config = dict(
    encoder_head_dim=64,
    encoder_depths=[2, 4, 2],
    fusion='cross_attention',
    decoder_norm_position='pre',
    decoder_qk_norm=True,
    decoder_parallel_block=False,
    decoder_tie_embeddings=False,
    init='kaiming_normal',
    beta2=0.999,
    eps=1e-06,
    steps=8400,
)
Rows from block 2 of the text decoder, named by matrix and row number. Rows with one number belong to one attention dimension. Each number is 50 + 10 x the weight over its row's rms, rounded and kept within 0 to 99. All counts start at 0. After the name is the row's rms in percent of the matrix's.
# v: attention value (decoder.blocks.2.attn.v.weight, 192x192), inputs 0-191
# proj: attention output (decoder.blocks.2.attn.proj.weight, 192x192, transposed), outputs 0-191
v.23 097:56 54 48 53 26 37 64 36 73 56 65 58 60 59 55 61 55 44 48 53 50 51 52 50 41 59 42 45 36 68 59 41 43 41 58 22 53 59 21 50 53 47 37 31 45 49 56 65 32 36 65 56 47 33 49 59 40 65 52 46 54 38 46 54 41 56 59 45 41 51 59 39 36 57 63 51 55 46 23 44 60 59 57 54 48 57 46 51 43 66 31 44 52 50 45 63 45 51 47 65 43 46 45 50 45 50 50 40 65 36 38 45 41 66 55 53 53 51 41 40 51 49 53 60 56 60 48 34 45 42 44 55 61 43 52 57 58 41 62 50 41 33 34 53 41 56 52 64 52 43 64 31 52 62 67 60 38 56 62 38 48 46 66 65 48 44 50 52 33 40 54 39 62 32 51 52 53 63 74 49 51 52 44 52 36 56 35 62 46 48 64 57
proj.23 093:44 47 49 53 45 49 64 58 60 66 47 46 43 35 52 35 47 56 48 45 38 64 68 45 54 28 52 61 50 50 24 50 63 52 57 63 59 40 54 48 56 61 52 59 31 63 48 59 66 38 52 60 39 47 57 38 58 43 69 58 73 45 55 44 62 34 36 41 57 57 58 47 57 46 33 61 30 60 43 54 48 63 37 54 38 56 68 58 32 40 58 48 38 59 33 40 62 60 58 60 72 55 53 46 45 41 57 31 55 43 51 61 53 44 68 45 44 34 55 60 37 47 47 71 63 49 59 39 49 67 60 49 53 32 65 55 46 45 46 53 52 47 51 63 36 59 53 52 65 70 55 49 37 55 40 56 48 51 49 48 47 38 46 47 40 36 30 48 50 45 63 51 59 56 58 45 46 39 52 51 62 46 55 38 62 52 60 49 75 51 50 52
v.24 091:37 42 68 46 56 48 48 60 48 43 53 43 45 61 41 39 63 60 54 37 54 61 41 44 49 40 46 45 54 42 63 50 54 40 61 51 56 69 48 61 44 67 36 34 43 56 64 58 66 45 38 61 46 51 53 59 58 56 53 47 58 51 63 54 55 53 37 49 44 55 67 54 41 50 49 65 54 42 59 52 55 55 43 50 50 41 49 31 46 54 63 49 42 54 48 55 45 72 52 75 46 50 32 38 48 65 60 60 65 41 44 56 21 47 24 62 41 50 37 44 56 49 57 30 45 49 39 59 58 59 61 37 48 49 35 67 60 46 66 48 44 45 40 43 51 56 60 46 31 56 54 46 62 34 30 38 33 56 45 58 56 50 58 59 69 50 45 40 45 52 57 58 41 54 33 39 44 62 59 41 53 70 68 47 43 67 43 30 52 39 34 55
proj.24 098:61 64 63 53 30 36 57 64 67 52 64 36 40 46 68 64 48 44 43 50 52 49 48 64 61 58 47 23 37 67 46 44 44 64 32 61 35 38 72 47 55 58 50 64 40 50 49 56 40 62 38 46 64 53 48 67 51 34 40 58 53 48 49 48 52 74 44 49 39 42 32 56 60 49 46 57 50 53 48 44 57 58 39 45 47 56 51 44 42 52 44 57 31 57 58 49 42 31 40 43 47 54 58 43 38 41 52 43 78 62 48 64 64 60 56 53 39 48 62 59 37 63 45 61 74 62 52 52 59 56 46 62 56 31 52 48 48 55 53 42 55 53 64 54 63 46 53 60 49 61 42 70 55 46 43 54 49 57 51 56 54 55 45 53 36 55 56 53 32 26 45 65 52 49 61 48 49 29 40 53 57 54 53 46 49 50 65 56 36 40 59 59
v.25 094:43 52 35 45 58 57 44 47 46 65 51 64 47 49 44 68 63 58 52 37 40 68 46 38 56 52 52 62 38 54 51 56 87 53 55 55 62 65 47 54 45 46 42 44 56 48 45 39 41 45 74 60 39 41 40 38 46 46 55 62 46 27 49 65 43 51 55 49 57 39 46 49 47 42 42 59 50 55 68 47 48 54 56 55 55 58 56 45 51 60 37 40 43 57 54 36 36 38 49 57 31 51 50 37 51 38 46 56 46 38 68 67 58 51 44 57 63 51 58 42 65 49 51 62 40 50 49 41 52 70 40 50 39 63 73 62 49 49 36 49 32 46 66 47 50 53 53 37 50 25 49 57 47 56 42 57 47 66 49 61 54 51 55 60 42 58 42 50 70 47 43 57 52 39 49 29 51 51 33 45 73 62 58 48 37 29 40 44 39 25 52 50
proj.25 095:57 58 47 75 54 54 54 44 43 55 57 65 55 43 49 72 69 43 43 63 57 26 44 67 36 58 41 59 56 61 42 61 49 56 55 42 44 48 44 51 46 57 65 36 44 39 38 57 74 54 32 60 37 51 43 50 47 47 44 34 42 57 81 50 44 54 54 54 54 41 41 41 47 67 54 52 40 48 81 49 70 56 62 32 62 51 38 35 46 38 43 46 50 58 43 54 48 38 37 59 40 53 40 42 41 47 52 53 57 54 41 59 42 37 39 61 38 38 42 43 44 34 38 65 49 43 50 40 52 64 56 71 42 43 41 38 57 47 64 64 55 47 51 40 54 64 37 41 58 46 43 45 36 33 59 54 32 41 57 55 42 61 47 48 37 46 45 63 34 47 60 46 58 59 41 62 53 43 49 43 58 42 44 47 58 61 50 45 58 63 46 49
v.26 093:40 63 62 37 41 53 55 69 63 48 27 52 44 48 62 50 69 65 58 42 49 37 48 57 54 62 49 51 32 51 60 46 68 49 59 48 51 41 46 46 39 68 36 54 49 44 39 41 46 37 75 59 29 47 33 51 52 45 42 50 52 45 63 59 50 58 62 56 43 56 42 47 47 45 58 62 58 71 32 60 49 65 52 46 50 60 63 59 52 50 56 40 47 58 48 40 55 59 60 64 47 47 37 39 43 34 51 55 48 32 52 54 48 66 34 56 51 37 42 35 53 40 36 46 44 52 27 48 55 54 50 63 45 54 66 49 47 57 52 57 44 47 46 66 53 54 59 38 58 33 51 45 53 56 68 45 61 45 36 55 58 35 52 52 46 25 50 50 52 33 43 46 52 45 59 29 59 47 42 48 76 49 57 52 55 40 53 24 45 36 59 64
proj.26 071:62 50 60 60 46 46 38 55 48 66 74 62 46 40 57 51 37 47 46 57 53 31 45 50 59 33 59 56 37 51 45 46 34 56 44 37 50 45 47 62 46 51 70 50 33 41 39 64 59 55 35 72 56 58 64 41 58 33 66 42 55 48 64 56 45 49 51 49 49 44 33 42 55 43 29 46 48 45 83 55 46 46 48 54 71 58 49 25 40 44 51 44 45 58 44 58 51 33 50 57 47 48 44 35 40 45 69 55 57 64 54 51 44 31 72 64 30 44 36 45 52 44 43 58 44 51 57 53 74 57 48 66 43 48 43 41 44 51 40 44 41 43 43 54 57 56 48 58 73 42 61 43 28 39 36 53 31 44 56 54 46 56 46 50 47 45 36 61 42 52 61 47 53 64 51 68 44 40 57 53 58 40 47 43 55 50 55 51 51 46 54 53
v.27 111:75 62 39 45 41 40 66 48 52 58 62 49 34 47 64 47 47 53 52 58 61 48 67 54 48 52 45 35 53 38 31 59 47 43 48 64 50 66 24 53 59 44 40 48 38 45 50 54 39 55 39 53 42 51 50 38 69 55 43 52 34 56 50 26 49 39 56 60 46 61 47 52 52 55 54 54 38 54 48 52 50 63 43 46 53 66 67 54 43 56 41 41 48 43 33 50 54 33 52 40 51 54 38 76 40 53 36 44 60 46 57 34 54 59 41 62 58 39 52 63 33 29 63 46 60 53 55 38 61 59 41 67 56 48 44 46 46 67 46 56 53 45 51 54 39 77 55 48 62 78 48 62 38 40 49 69 52 52 75 49 47 54 36 39 48 45 58 48 44 40 43 44 45 65 62 59 44 46 38 62 41 43 44 64 54 46 53 64 53 61 54 54
proj.27 108:30 31 49 53 56 51 56 67 49 56 30 33 56 36 44 41 47 69 77 30 38 61 40 22 50 51 49 73 60 54 53 51 34 55 56 51 57 50 51 49 47 48 51 53 53 43 44 45 51 35 54 50 46 48 42 44 44 58 57 48 48 46 44 51 41 50 38 50 54 36 60 46 49 31 41 47 44 54 48 51 53 45 34 54 42 56 50 43 28 55 62 56 48 47 54 37 54 65 41 49 72 34 53 50 56 63 61 49 22 50 39 45 55 58 44 56 64 48 38 46 74 58 46 48 49 51 62 40 58 42 62 42 41 64 52 70 47 31 31 38 54 47 43 47 49 46 43 43 51 48 43 60 60 55 44 38 46 57 34 45 43 44 41 48 63 46 41 57 56 77 53 60 62 61 49 66 42 62 57 55 40 57 40 63 56 55 65 49 73 57 39 43
v.28 093:54 43 50 46 58 50 48 32 60 49 49 48 42 57 62 56 65 42 47 51 45 52 28 47 42 73 51 63 52 56 36 54 61 58 48 49 44 47 38 58 61 48 54 70 57 48 60 44 38 32 63 51 82 48 52 55 68 59 58 38 64 52 59 40 61 61 37 43 46 44 43 57 32 52 42 40 50 63 56 52 37 50 58 62 35 53 50 45 56 59 58 57 39 62 57 42 51 56 68 56 34 45 56 45 46 30 46 66 42 37 59 69 39 59 54 49 73 35 50 44 53 68 43 65 59 59 35 45 60 53 35 53 57 52 70 26 46 47 39 41 43 38 49 41 41 39 37 59 59 34 48 55 48 42 46 62 60 39 26 57 43 52 50 53 53 67 34 53 47 49 56 60 47 37 52 47 42 45 36 64 58 61 57 53 50 39 52 55 40 43 45 48
proj.28 103:46 42 48 53 54 58 51 46 54 47 67 79 60 39 39 53 42 48 43 42 39 32 46 61 29 48 64 36 52 47 49 44 45 50 50 60 50 51 43 69 33 42 48 38 45 59 50 49 55 58 46 39 31 38 49 50 40 54 49 53 39 53 48 57 48 43 71 57 56 65 44 37 43 57 58 46 51 39 63 50 75 62 70 34 56 57 47 55 50 56 50 52 56 36 23 76 53 37 36 69 39 43 22 55 64 38 40 55 48 56 59 41 51 54 64 55 46 37 38 59 46 44 44 55 38 44 51 48 57 57 52 61 45 47 37 47 37 61 62 54 44 45 60 43 36 39 39 56 44 48 67 61 50 28 60 45 42 43 61 62 40 37 54 55 53 46 59 53 53 39 69 38 37 55 42 49 67 51 56 43 52 46 58 56 66 63 40 51 61 52 44 58
v.29 086:61 58 55 49 48 54 68 55 74 60 40 57 47 47 40 50 44 48 47 45 59 61 51 39 55 67 51 52 32 50 54 57 34 47 41 63 57 36 52 50 45 38 42 53 47 59 38 39 46 39 51 67 53 39 47 55 47 64 47 58 48 52 33 50 44 50 55 59 72 45 42 53 48 50 56 42 56 45 45 46 40 43 55 33 34 38 61 42 45 31 58 48 48 64 42 42 38 46 58 49 41 50 61 36 58 38 62 65 58 65 23 48 63 65 38 44 46 51 65 70 36 43 52 61 61 42 45 39 42 31 39 69 40 41 45 42 64 53 60 49 55 48 60 64 52 47 28 63 63 58 48 38 42 45 47 26 51 32 54 51 37 32 46 52 34 45 48 49 51 51 58 51 56 39 54 52 48 42 66 52 38 24 58 56 55 44 47 39 35 46 26 47
proj.29 079:58 54 19 55 44 70 49 56 34 34 46 60 29 53 51 51 45 63 50 48 48 64 56 49 63 53 49 52 63 46 44 46 54 56 43 41 58 56 48 53 64 52 38 58 37 39 48 50 48 50 69 30 52 36 66 57 50 39 58 49 54 29 44 56 51 32 59 54 27 50 57 57 60 40 25 39 60 47 64 43 48 48 50 72 42 58 44 34 49 51 50 55 49 59 40 39 64 41 52 59 46 55 57 51 45 56 37 56 59 47 63 49 54 58 61 50 57 65 40 55 43 57 57 62 54 48 43 45 47 59 47 62 43 52 47 48 53 53 41 42 54 31 47 60 47 27 45 36 46 41 40 26 34 32 44 46 36 40 55 53 41 36 44 51 46 47 31 65 41 61 40 42 28 63 35 47 33 47 41 77 57 52 53 48 66 51 55 49 44 49 42 41
v.30 104:45 58 40 53 60 47 53 38 55 72 48 50 52 40 49 59 55 48 71 50 46 52 57 59 34 61 44 53 40 78 46 46 57 40 45 38 37 70 28 60 53 43 56 39 45 32 69 44 45 39 70 47 42 53 39 46 42 43 64 50 51 32 22 53 47 51 58 54 62 55 52 51 58 50 52 56 52 61 56 61 40 64 61 44 83 30 45 50 49 59 51 47 45 54 58 60 46 35 61 51 55 46 61 40 59 53 52 62 50 47 37 42 67 41 42 57 70 40 40 46 53 45 52 54 44 58 55 43 57 60 57 35 42 43 57 47 53 43 52 55 35 44 55 50 35 49 42 51 51 45 37 47 60 45 59 57 47 62 28 59 52 63 47 55 49 41 52 66 46 54 44 45 52 50 55 57 69 52 41 60 70 60 62 53 55 27 36 43 34 27 55 52
proj.30 107:51 39 47 73 58 49 50 54 37 48 54 57 51 48 35 57 59 48 58 44 71 44 65 56 65 46 49 57 58 44 47 63 48 42 52 45 49 68 43 64 54 46 68 38 61 54 43 49 76 58 46 69 39 46 43 41 44 46 55 31 48 63 68 44 51 47 46 57 50 47 52 55 43 51 65 47 36 57 57 42 51 60 57 51 42 42 49 52 67 36 45 44 48 51 46 45 46 40 53 53 56 66 36 58 48 61 49 47 42 57 53 56 39 31 35 59 40 30 45 40 47 25 45 70 52 41 59 45 49 56 54 54 43 56 41 41 48 50 58 66 58 56 37 38 59 66 46 44 49 39 43 54 44 44 60 56 24 46 47 62 38 60 67 33 32 34 53 53 50 40 63 36 74 48 31 46 47 55 51 40 48 44 42 55 62 66 49 42 82 51 64 61
v.31 091:26 53 37 56 67 49 65 56 66 45 37 47 48 53 49 57 46 55 48 48 61 31 54 45 60 50 57 57 59 55 62 51 54 47 61 51 49 50 54 38 42 56 43 41 46 57 45 52 43 41 45 74 42 45 60 45 31 37 53 46 45 57 57 56 49 56 60 62 52 60 51 41 65 52 53 75 47 36 38 40 69 48 42 42 55 56 47 64 43 53 50 47 69 67 62 57 60 26 51 46 54 52 56 39 66 52 44 50 58 59 53 53 61 38 88 35 53 56 50 49 64 54 33 73 32 54 42 51 37 57 33 45 54 49 56 44 48 52 33 49 46 59 59 49 55 47 55 36 41 44 61 47 50 69 48 79 63 53 47 49 26 51 54 50 64 43 60 55 48 28 34 59 54 50 56 47 54 55 55 39 51 64 33 53 59 50 49 58 53 51 57 38
proj.31 094:54 49 48 33 52 54 52 41 42 46 58 43 45 52 36 44 50 54 49 56 55 46 53 55 45 35 48 61 36 30 48 41 69 59 64 23 56 49 21 37 49 59 53 50 47 50 49 65 63 46 35 76 47 47 40 38 64 52 50 38 69 47 72 38 65 56 60 41 63 58 37 46 41 65 60 57 35 46 44 44 39 60 56 56 66 49 41 45 35 39 46 44 46 60 52 44 44 62 67 58 49 50 45 33 42 48 55 54 54 42 40 55 41 35 60 71 47 39 44 38 49 58 62 38 53 46 48 62 52 56 67 33 27 46 52 57 52 38 42 40 35 43 49 47 54 65 51 41 54 55 57 49 41 44 42 57 49 54 48 36 29 65 54 45 32 70 53 40 48 57 49 48 50 55 48 56 55 52 55 50 52 34 72 47 30 42 37 50 32 50 46 42
v.32 098:43 58 48 47 46 61 59 49 46 46 33 46 49 58 60 41 45 54 65 48 58 31 42 55 60 56 45 58 32 42 52 41 42 62 71 57 74 53 47 40 53 69 48 57 50 47 56 24 51 56 44 66 45 31 46 50 33 31 48 55 51 36 71 48 32 41 59 54 65 53 60 11 49 50 52 39 48 42 57 39 52 38 54 44 40 46 27 38 51 53 62 66 38 56 56 47 50 50 51 61 43 54 48 61 42 53 60 55 42 46 48 69 42 58 43 64 52 46 36 57 55 50 44 55 47 30 43 41 61 44 49 53 40 64 48 57 48 37 53 70 44 57 49 47 51 52 42 48 49 34 65 39 64 55 50 33 46 53 34 64 55 60 74 47 52 67 56 60 54 62 48 49 52 50 48 42 41 54 57 43 49 57 44 46 64 44 40 27 54 50 58 34
proj.32 102:43 49 67 61 41 50 42 56 66 52 65 62 39 49 21 68 48 62 50 34 42 50 59 62 62 42 39 51 57 54 45 40 54 45 36 59 51 62 66 51 41 51 50 38 46 52 61 43 61 62 57 41 70 46 59 60 50 54 41 55 47 60 34 53 55 37 40 64 65 21 44 57 44 39 55 30 60 53 66 61 30 41 47 43 72 43 66 40 52 39 48 39 59 53 54 49 41 66 57 49 65 44 42 52 51 55 48 51 39 52 63 75 45 39 53 57 45 58 50 47 54 62 47 64 29 52 50 49 63 60 72 65 56 56 44 35 47 35 42 49 48 54 59 52 72 43 64 55 66 54 62 70 46 46 51 50 40 33 54 61 46 44 58 52 39 57 48 57 51 38 55 58 70 50 44 48 63 44 49 49 58 55 48 35 48 47 45 49 51 47 58 57
v.33 107:53 59 56 59 55 54 62 54 65 62 46 60 55 37 48 66 42 49 55 56 51 49 58 43 42 38 50 47 42 46 38 51 56 57 47 50 48 30 59 57 52 64 49 42 49 49 53 55 48 50 52 52 67 62 54 59 50 49 48 31 34 61 66 33 49 43 47 62 53 51 41 52 63 60 45 44 31 38 37 51 50 74 55 56 34 47 53 45 51 47 53 49 37 56 45 60 45 42 49 57 44 56 33 54 39 50 52 43 48 43 61 36 70 30 74 56 47 55 54 49 54 73 34 65 46 61 62 36 31 46 41 50 50 35 36 62 70 40 40 57 29 55 64 33 49 39 32 60 41 51 61 46 45 43 61 48 54 68 62 64 58 57 47 44 37 66 55 48 59 48 44 40 45 45 38 50 36 57 51 54 29 37 37 49 50 51 18 42 38 52 52 39
proj.33 112:54 67 40 64 34 52 50 48 52 58 57 44 36 34 64 58 40 50 54 50 52 54 41 50 58 64 49 60 53 61 64 32 43 66 38 47 61 54 55 45 32 62 54 49 47 58 67 53 35 37 47 48 42 60 56 50 51 52 54 55 55 55 53 51 30 51 72 63 62 46 61 56 58 56 61 42 61 51 74 50 53 54 49 37 57 48 49 62 55 36 51 43 39 45 55 40 78 62 42 74 36 44 39 44 57 41 47 52 35 60 45 48 59 70 49 50 53 39 50 44 37 53 51 56 37 48 41 40 58 54 48 57 55 66 58 43 42 50 51 41 75 41 62 38 56 50 49 55 50 33 60 34 48 65 33 62 35 37 38 62 49 42 46 56 46 62 46 58 42 54 43 55 70 44 71 47 68 56 62 50 46 44 56 47 21 45 54 49 48 47 43 71
v.34 099:53 69 54 52 54 61 53 50 51 56 43 49 57 64 46 60 40 42 35 40 65 52 30 51 52 47 47 59 60 55 42 50 38 50 62 41 42 50 51 41 36 58 38 68 59 49 56 35 54 63 55 51 65 48 39 62 45 43 44 64 55 44 41 40 44 44 54 34 48 44 50 43 64 55 44 40 44 30 57 44 61 35 63 56 37 26 42 56 51 28 49 36 64 63 57 59 37 71 43 52 58 56 60 49 47 48 44 52 56 46 52 48 59 41 41 42 35 54 51 44 49 49 54 54 56 60 43 48 64 47 64 31 45 51 38 50 47 60 44 76 42 55 44 50 65 50 54 54 55 46 73 44 62 71 53 54 64 42 48 52 40 58 55 63 46 59 59 47 47 51 60 40 41 48 39 62 27 52 52 38 48 19 36 27 48 50 33 42 35 64 37 37
proj.34 094:46 65 45 60 40 65 60 60 65 50 43 55 35 47 44 62 51 58 58 40 52 49 66 51 43 21 44 56 40 51 48 46 41 54 64 46 51 40 64 31 47 54 63 50 48 45 46 63 51 37 37 53 65 56 62 58 38 56 56 52 46 58 44 47 58 48 35 50 54 55 43 56 44 44 56 50 65 51 66 53 43 50 51 50 69 49 63 45 64 47 50 32 47 60 60 42 56 49 51 51 36 56 43 33 69 57 42 44 55 53 63 62 63 44 56 32 39 43 63 58 32 60 49 52 43 34 64 31 58 65 70 47 60 31 43 41 42 54 51 62 49 60 47 54 67 57 70 55 40 53 45 52 58 79 61 67 49 42 67 64 65 56 51 49 44 39 35 61 51 36 50 53 38 56 60 38 58 55 52 60 67 53 39 46 42 50 34 53 52 66 56 67
v.35 106:61 47 65 69 52 48 73 39 61 45 31 48 53 46 62 39 64 73 53 50 51 51 56 60 44 38 36 62 43 54 61 58 46 44 64 28 46 53 55 44 44 42 40 52 37 43 51 67 63 47 54 48 43 52 47 44 47 53 61 26 64 55 59 36 47 44 49 35 50 54 65 59 64 58 56 64 40 27 62 43 54 44 50 61 55 60 32 63 51 68 42 58 69 54 42 52 57 65 50 58 38 48 30 47 46 35 40 48 53 53 45 48 45 48 41 57 50 48 55 32 62 52 45 55 61 58 37 42 58 58 53 32 50 51 57 61 44 56 43 48 61 59 57 44 42 56 62 56 42 44 67 49 72 68 69 59 44 38 32 38 55 73 49 57 48 61 55 59 54 35 70 65 42 53 44 51 54 38 46 57 72 50 59 49 48 48 53 50 44 57 45 53
proj.35 118:44 40 51 52 52 62 56 49 45 48 56 48 37 44 40 46 43 45 46 56 52 46 42 63 63 34 56 41 29 22 55 46 67 54 48 50 29 53 48 40 49 38 63 54 54 32 47 47 33 55 51 65 65 55 46 47 52 44 39 50 36 49 37 53 71 42 46 44 42 55 46 51 43 44 51 37 41 50 39 52 61 35 30 41 47 45 73 43 47 47 45 42 54 51 41 41 49 39 60 33 46 48 58 56 42 51 63 36 49 46 66 63 53 71 44 39 79 49 57 53 37 62 40 54 61 42 57 49 44 45 43 49 32 38 41 38 45 35 60 70 63 67 33 52 57 40 40 34 40 29 56 46 57 72 63 52 38 34 58 53 48 68 50 46 43 49 42 42 55 45 58 48 25 40 55 59 63 43 35 44 51 46 48 50 43 43 51 52 65 53 48 49
v.36 109:31 69 68 58 64 52 63 56 47 50 49 39 42 21 39 54 51 32 37 46 48 44 40 65 53 54 48 59 41 59 47 55 65 50 50 50 46 47 69 43 40 36 52 60 49 44 52 46 44 38 56 34 57 46 58 46 61 51 42 35 57 45 39 49 58 52 44 47 40 41 38 51 73 27 52 49 45 57 55 53 57 47 60 61 60 41 39 67 58 49 57 43 64 42 44 47 56 47 74 42 59 42 48 49 42 26 47 65 63 52 47 57 37 52 50 45 44 52 70 59 65 64 56 41 38 33 53 57 29 43 45 49 39 63 52 58 45 65 58 62 42 52 54 53 51 50 55 70 55 39 67 51 62 50 48 48 28 43 60 36 43 52 48 49 46 73 55 33 53 48 60 43 48 46 64 46 35 36 58 49 56 59 71 40 49 55 63 47 51 32 56 38
proj.36 117:47 54 37 37 60 61 46 55 51 44 46 58 50 44 52 48 56 46 51 72 41 40 39 38 50 40 46 44 69 42 45 33 50 57 49 57 44 51 57 48 55 46 43 38 53 58 67 71 43 44 61 51 49 50 46 35 53 72 53 59 44 42 33 41 72 57 51 49 57 50 52 40 50 57 57 37 49 51 67 44 37 40 40 59 45 35 52 68 50 48 63 56 70 57 30 51 52 52 43 31 37 47 56 53 47 63 46 42 55 63 57 48 67 39 64 36 40 47 53 52 35 51 50 55 42 55 54 57 47 73 38 63 41 39 52 37 33 40 73 73 45 59 40 47 44 61 50 36 45 45 30 50 53 67 43 66 52 57 60 43 38 69 67 52 65 50 62 58 40 56 46 56 37 46 52 46 47 48 31 52 64 57 31 49 64 54 47 49 49 58 62 71
v.37 103:75 37 55 46 60 44 70 32 44 43 52 50 49 49 49 56 43 46 50 60 62 48 44 62 33 62 41 43 62 59 49 45 70 40 49 49 43 40 64 56 51 39 51 46 45 62 71 55 55 51 39 58 54 45 60 46 53 62 55 54 43 44 43 39 48 53 45 51 57 49 39 55 53 56 41 42 64 49 65 47 64 46 47 61 45 54 53 55 39 39 47 33 47 73 47 46 37 35 31 68 55 49 60 37 51 51 43 58 50 60 47 62 40 42 53 38 58 44 49 43 66 65 45 34 57 59 42 40 59 40 76 38 52 46 47 43 57 40 52 48 38 47 45 46 57 77 47 50 46 28 52 51 43 44 49 38 45 39 45 44 37 59 44 56 52 77 57 40 46 47 62 55 37 55 65 82 60 41 56 28 71 33 55 40 42 49 53 53 39 59 51 41
proj.37 094:53 82 40 56 54 48 49 59 54 49 45 52 51 42 45 48 67 40 39 53 43 48 41 40 57 54 45 42 37 36 53 55 42 53 57 58 40 65 43 41 46 58 45 58 55 46 55 55 41 57 33 52 64 46 40 50 51 62 65 59 46 50 53 45 59 44 50 58 51 38 44 46 52 33 49 53 49 48 35 53 62 50 52 52 38 58 59 52 51 67 37 45 66 55 69 54 61 48 54 46 47 41 38 32 67 45 51 48 54 55 51 71 50 33 38 44 33 54 68 37 44 54 35 59 43 50 56 24 42 63 38 47 29 46 51 48 46 49 68 76 67 60 46 32 52 38 55 31 32 34 67 49 71 71 48 57 47 61 57 61 58 56 42 54 40 53 45 52 50 58 46 52 46 64 42 43 42 63 48 58 54 60 57 74 61 45 46 52 55 58 35 27
v.38 106:36 52 48 51 54 53 64 35 46 50 50 47 52 56 53 43 54 54 54 42 60 60 60 47 63 40 69 64 70 48 65 47 52 50 68 35 59 54 54 51 35 46 46 43 42 63 51 45 50 66 49 35 73 47 40 41 33 61 40 55 51 53 39 55 44 52 37 50 63 40 55 53 33 56 40 70 52 48 54 40 47 47 43 42 66 50 53 26 36 38 64 34 58 80 60 43 62 40 29 54 60 54 72 60 56 57 46 54 49 33 47 40 42 40 40 26 34 57 48 36 51 54 59 58 55 48 42 46 48 42 57 39 36 45 29 43 48 56 46 35 50 64 40 37 62 50 59 51 54 41 59 48 29 47 48 51 55 69 50 55 59 61 42 44 51 48 34 76 44 58 47 58 40 52 59 53 40 48 54 38 53 44 35 41 41 60 50 43 59 54 50 40
proj.38 110:62 42 55 53 44 47 58 59 48 43 39 44 45 53 51 55 68 58 33 56 56 65 46 59 46 43 47 57 56 56 43 45 49 60 63 56 36 42 58 32 39 40 40 41 48 49 44 65 57 51 47 51 47 39 34 52 60 39 64 56 66 77 56 52 41 42 54 38 55 58 52 56 54 30 39 51 57 40 47 52 76 58 80 51 53 60 61 57 50 45 50 39 34 60 63 54 61 55 66 44 40 57 37 41 77 62 59 42 36 39 52 49 41 37 57 63 54 38 55 30 42 36 37 52 65 42 64 49 55 42 56 43 54 37 71 55 50 45 57 65 49 60 56 42 46 43 60 56 49 62 38 55 65 51 60 51 56 40 40 50 59 47 66 61 61 63 51 40 59 49 60 42 36 46 46 29 62 50 51 57 39 71 46 61 43 56 49 53 69 65 47 52
v.39 113:67 58 49 43 55 61 59 59 61 64 58 56 37 50 46 54 52 62 30 55 57 31 42 54 41 46 49 46 54 59 42 71 39 39 57 69 40 44 41 41 51 45 45 43 46 70 47 48 65 61 44 51 66 43 53 40 49 59 38 67 33 51 29 38 57 46 60 50 54 46 50 62 44 48 34 28 34 41 53 51 53 37 52 46 43 35 61 35 45 54 44 52 36 53 42 47 40 60 46 51 41 50 46 60 53 41 48 24 67 38 63 47 45 43 47 47 60 50 54 47 47 40 53 35 49 55 62 44 41 64 70 44 57 36 55 50 50 63 59 42 40 43 66 62 53 42 49 55 53 74 70 49 65 29 38 37 52 58 53 62 60 36 62 63 60 50 40 49 70 57 33 39 59 59 51 52 33 64 52 50 45 51 40 38 42 42 53 57 44 54 44 60
proj.39 115:37 64 45 63 49 60 42 55 57 64 49 57 49 47 44 54 61 38 50 24 55 58 55 57 39 72 63 49 41 50 50 57 44 51 49 56 78 44 51 49 35 50 58 58 63 45 42 57 42 50 52 42 26 36 57 42 33 37 65 49 45 52 57 42 50 44 49 65 39 44 44 55 38 58 69 61 50 55 51 35 42 63 40 54 49 51 47 67 63 51 41 52 40 45 55 35 57 47 39 49 36 58 54 57 56 39 52 57 65 39 29 39 40 61 42 56 40 55 52 63 63 50 47 50 64 41 52 19 43 52 36 42 51 54 62 59 43 48 57 37 36 42 53 43 45 50 49 71 52 46 59 46 46 52 53 61 53 60 65 49 61 40 67 46 37 46 53 49 37 47 34 49 54 57 60 27 53 49 36 50 31 70 45 47 46 64 39 75 52 47 48 67
v.40 099:44 65 37 54 34 50 50 47 62 53 39 47 63 26 61 59 64 63 39 48 46 38 59 39 28 47 51 58 54 45 53 58 61 43 40 42 53 58 59 64 55 73 48 57 50 48 35 51 68 52 44 35 55 38 50 59 51 33 40 56 37 58 51 44 56 52 54 52 57 44 46 31 39 51 42 54 66 21 53 49 31 57 38 76 58 54 29 49 56 48 44 48 45 65 60 65 46 52 44 51 57 52 30 48 55 34 53 41 45 38 52 43 58 48 62 66 51 62 49 46 56 62 42 55 34 56 60 44 53 65 54 46 50 51 53 54 59 56 58 39 38 73 55 53 40 46 40 54 42 48 50 41 44 48 49 48 62 54 48 40 58 63 39 50 68 57 43 40 54 46 34 47 55 57 33 53 22 59 68 43 34 56 53 52 35 58 27 43 42 45 56 54
proj.40 114:47 46 51 64 49 67 66 51 48 73 60 49 44 50 46 56 35 58 54 59 56 49 57 60 49 50 56 53 50 51 49 49 44 69 28 48 45 49 66 51 40 58 58 37 54 38 79 43 43 38 58 72 63 64 49 47 43 46 47 54 51 54 44 60 34 54 36 68 66 52 32 58 53 53 66 55 50 47 58 48 54 43 57 51 61 54 56 67 64 33 40 61 41 45 55 44 62 45 63 68 44 49 50 49 54 39 36 41 43 54 43 54 33 61 48 64 53 29 66 31 48 45 52 63 35 56 52 51 44 49 29 42 43 52 55 25 60 51 70 42 64 35 53 44 50 55 53 55 51 41 48 50 49 56 65 63 59 41 51 47 41 59 37 58 49 65 38 69 40 57 42 66 51 61 56 42 49 42 50 43 45 56 31 53 28 56 57 64 51 58 36 61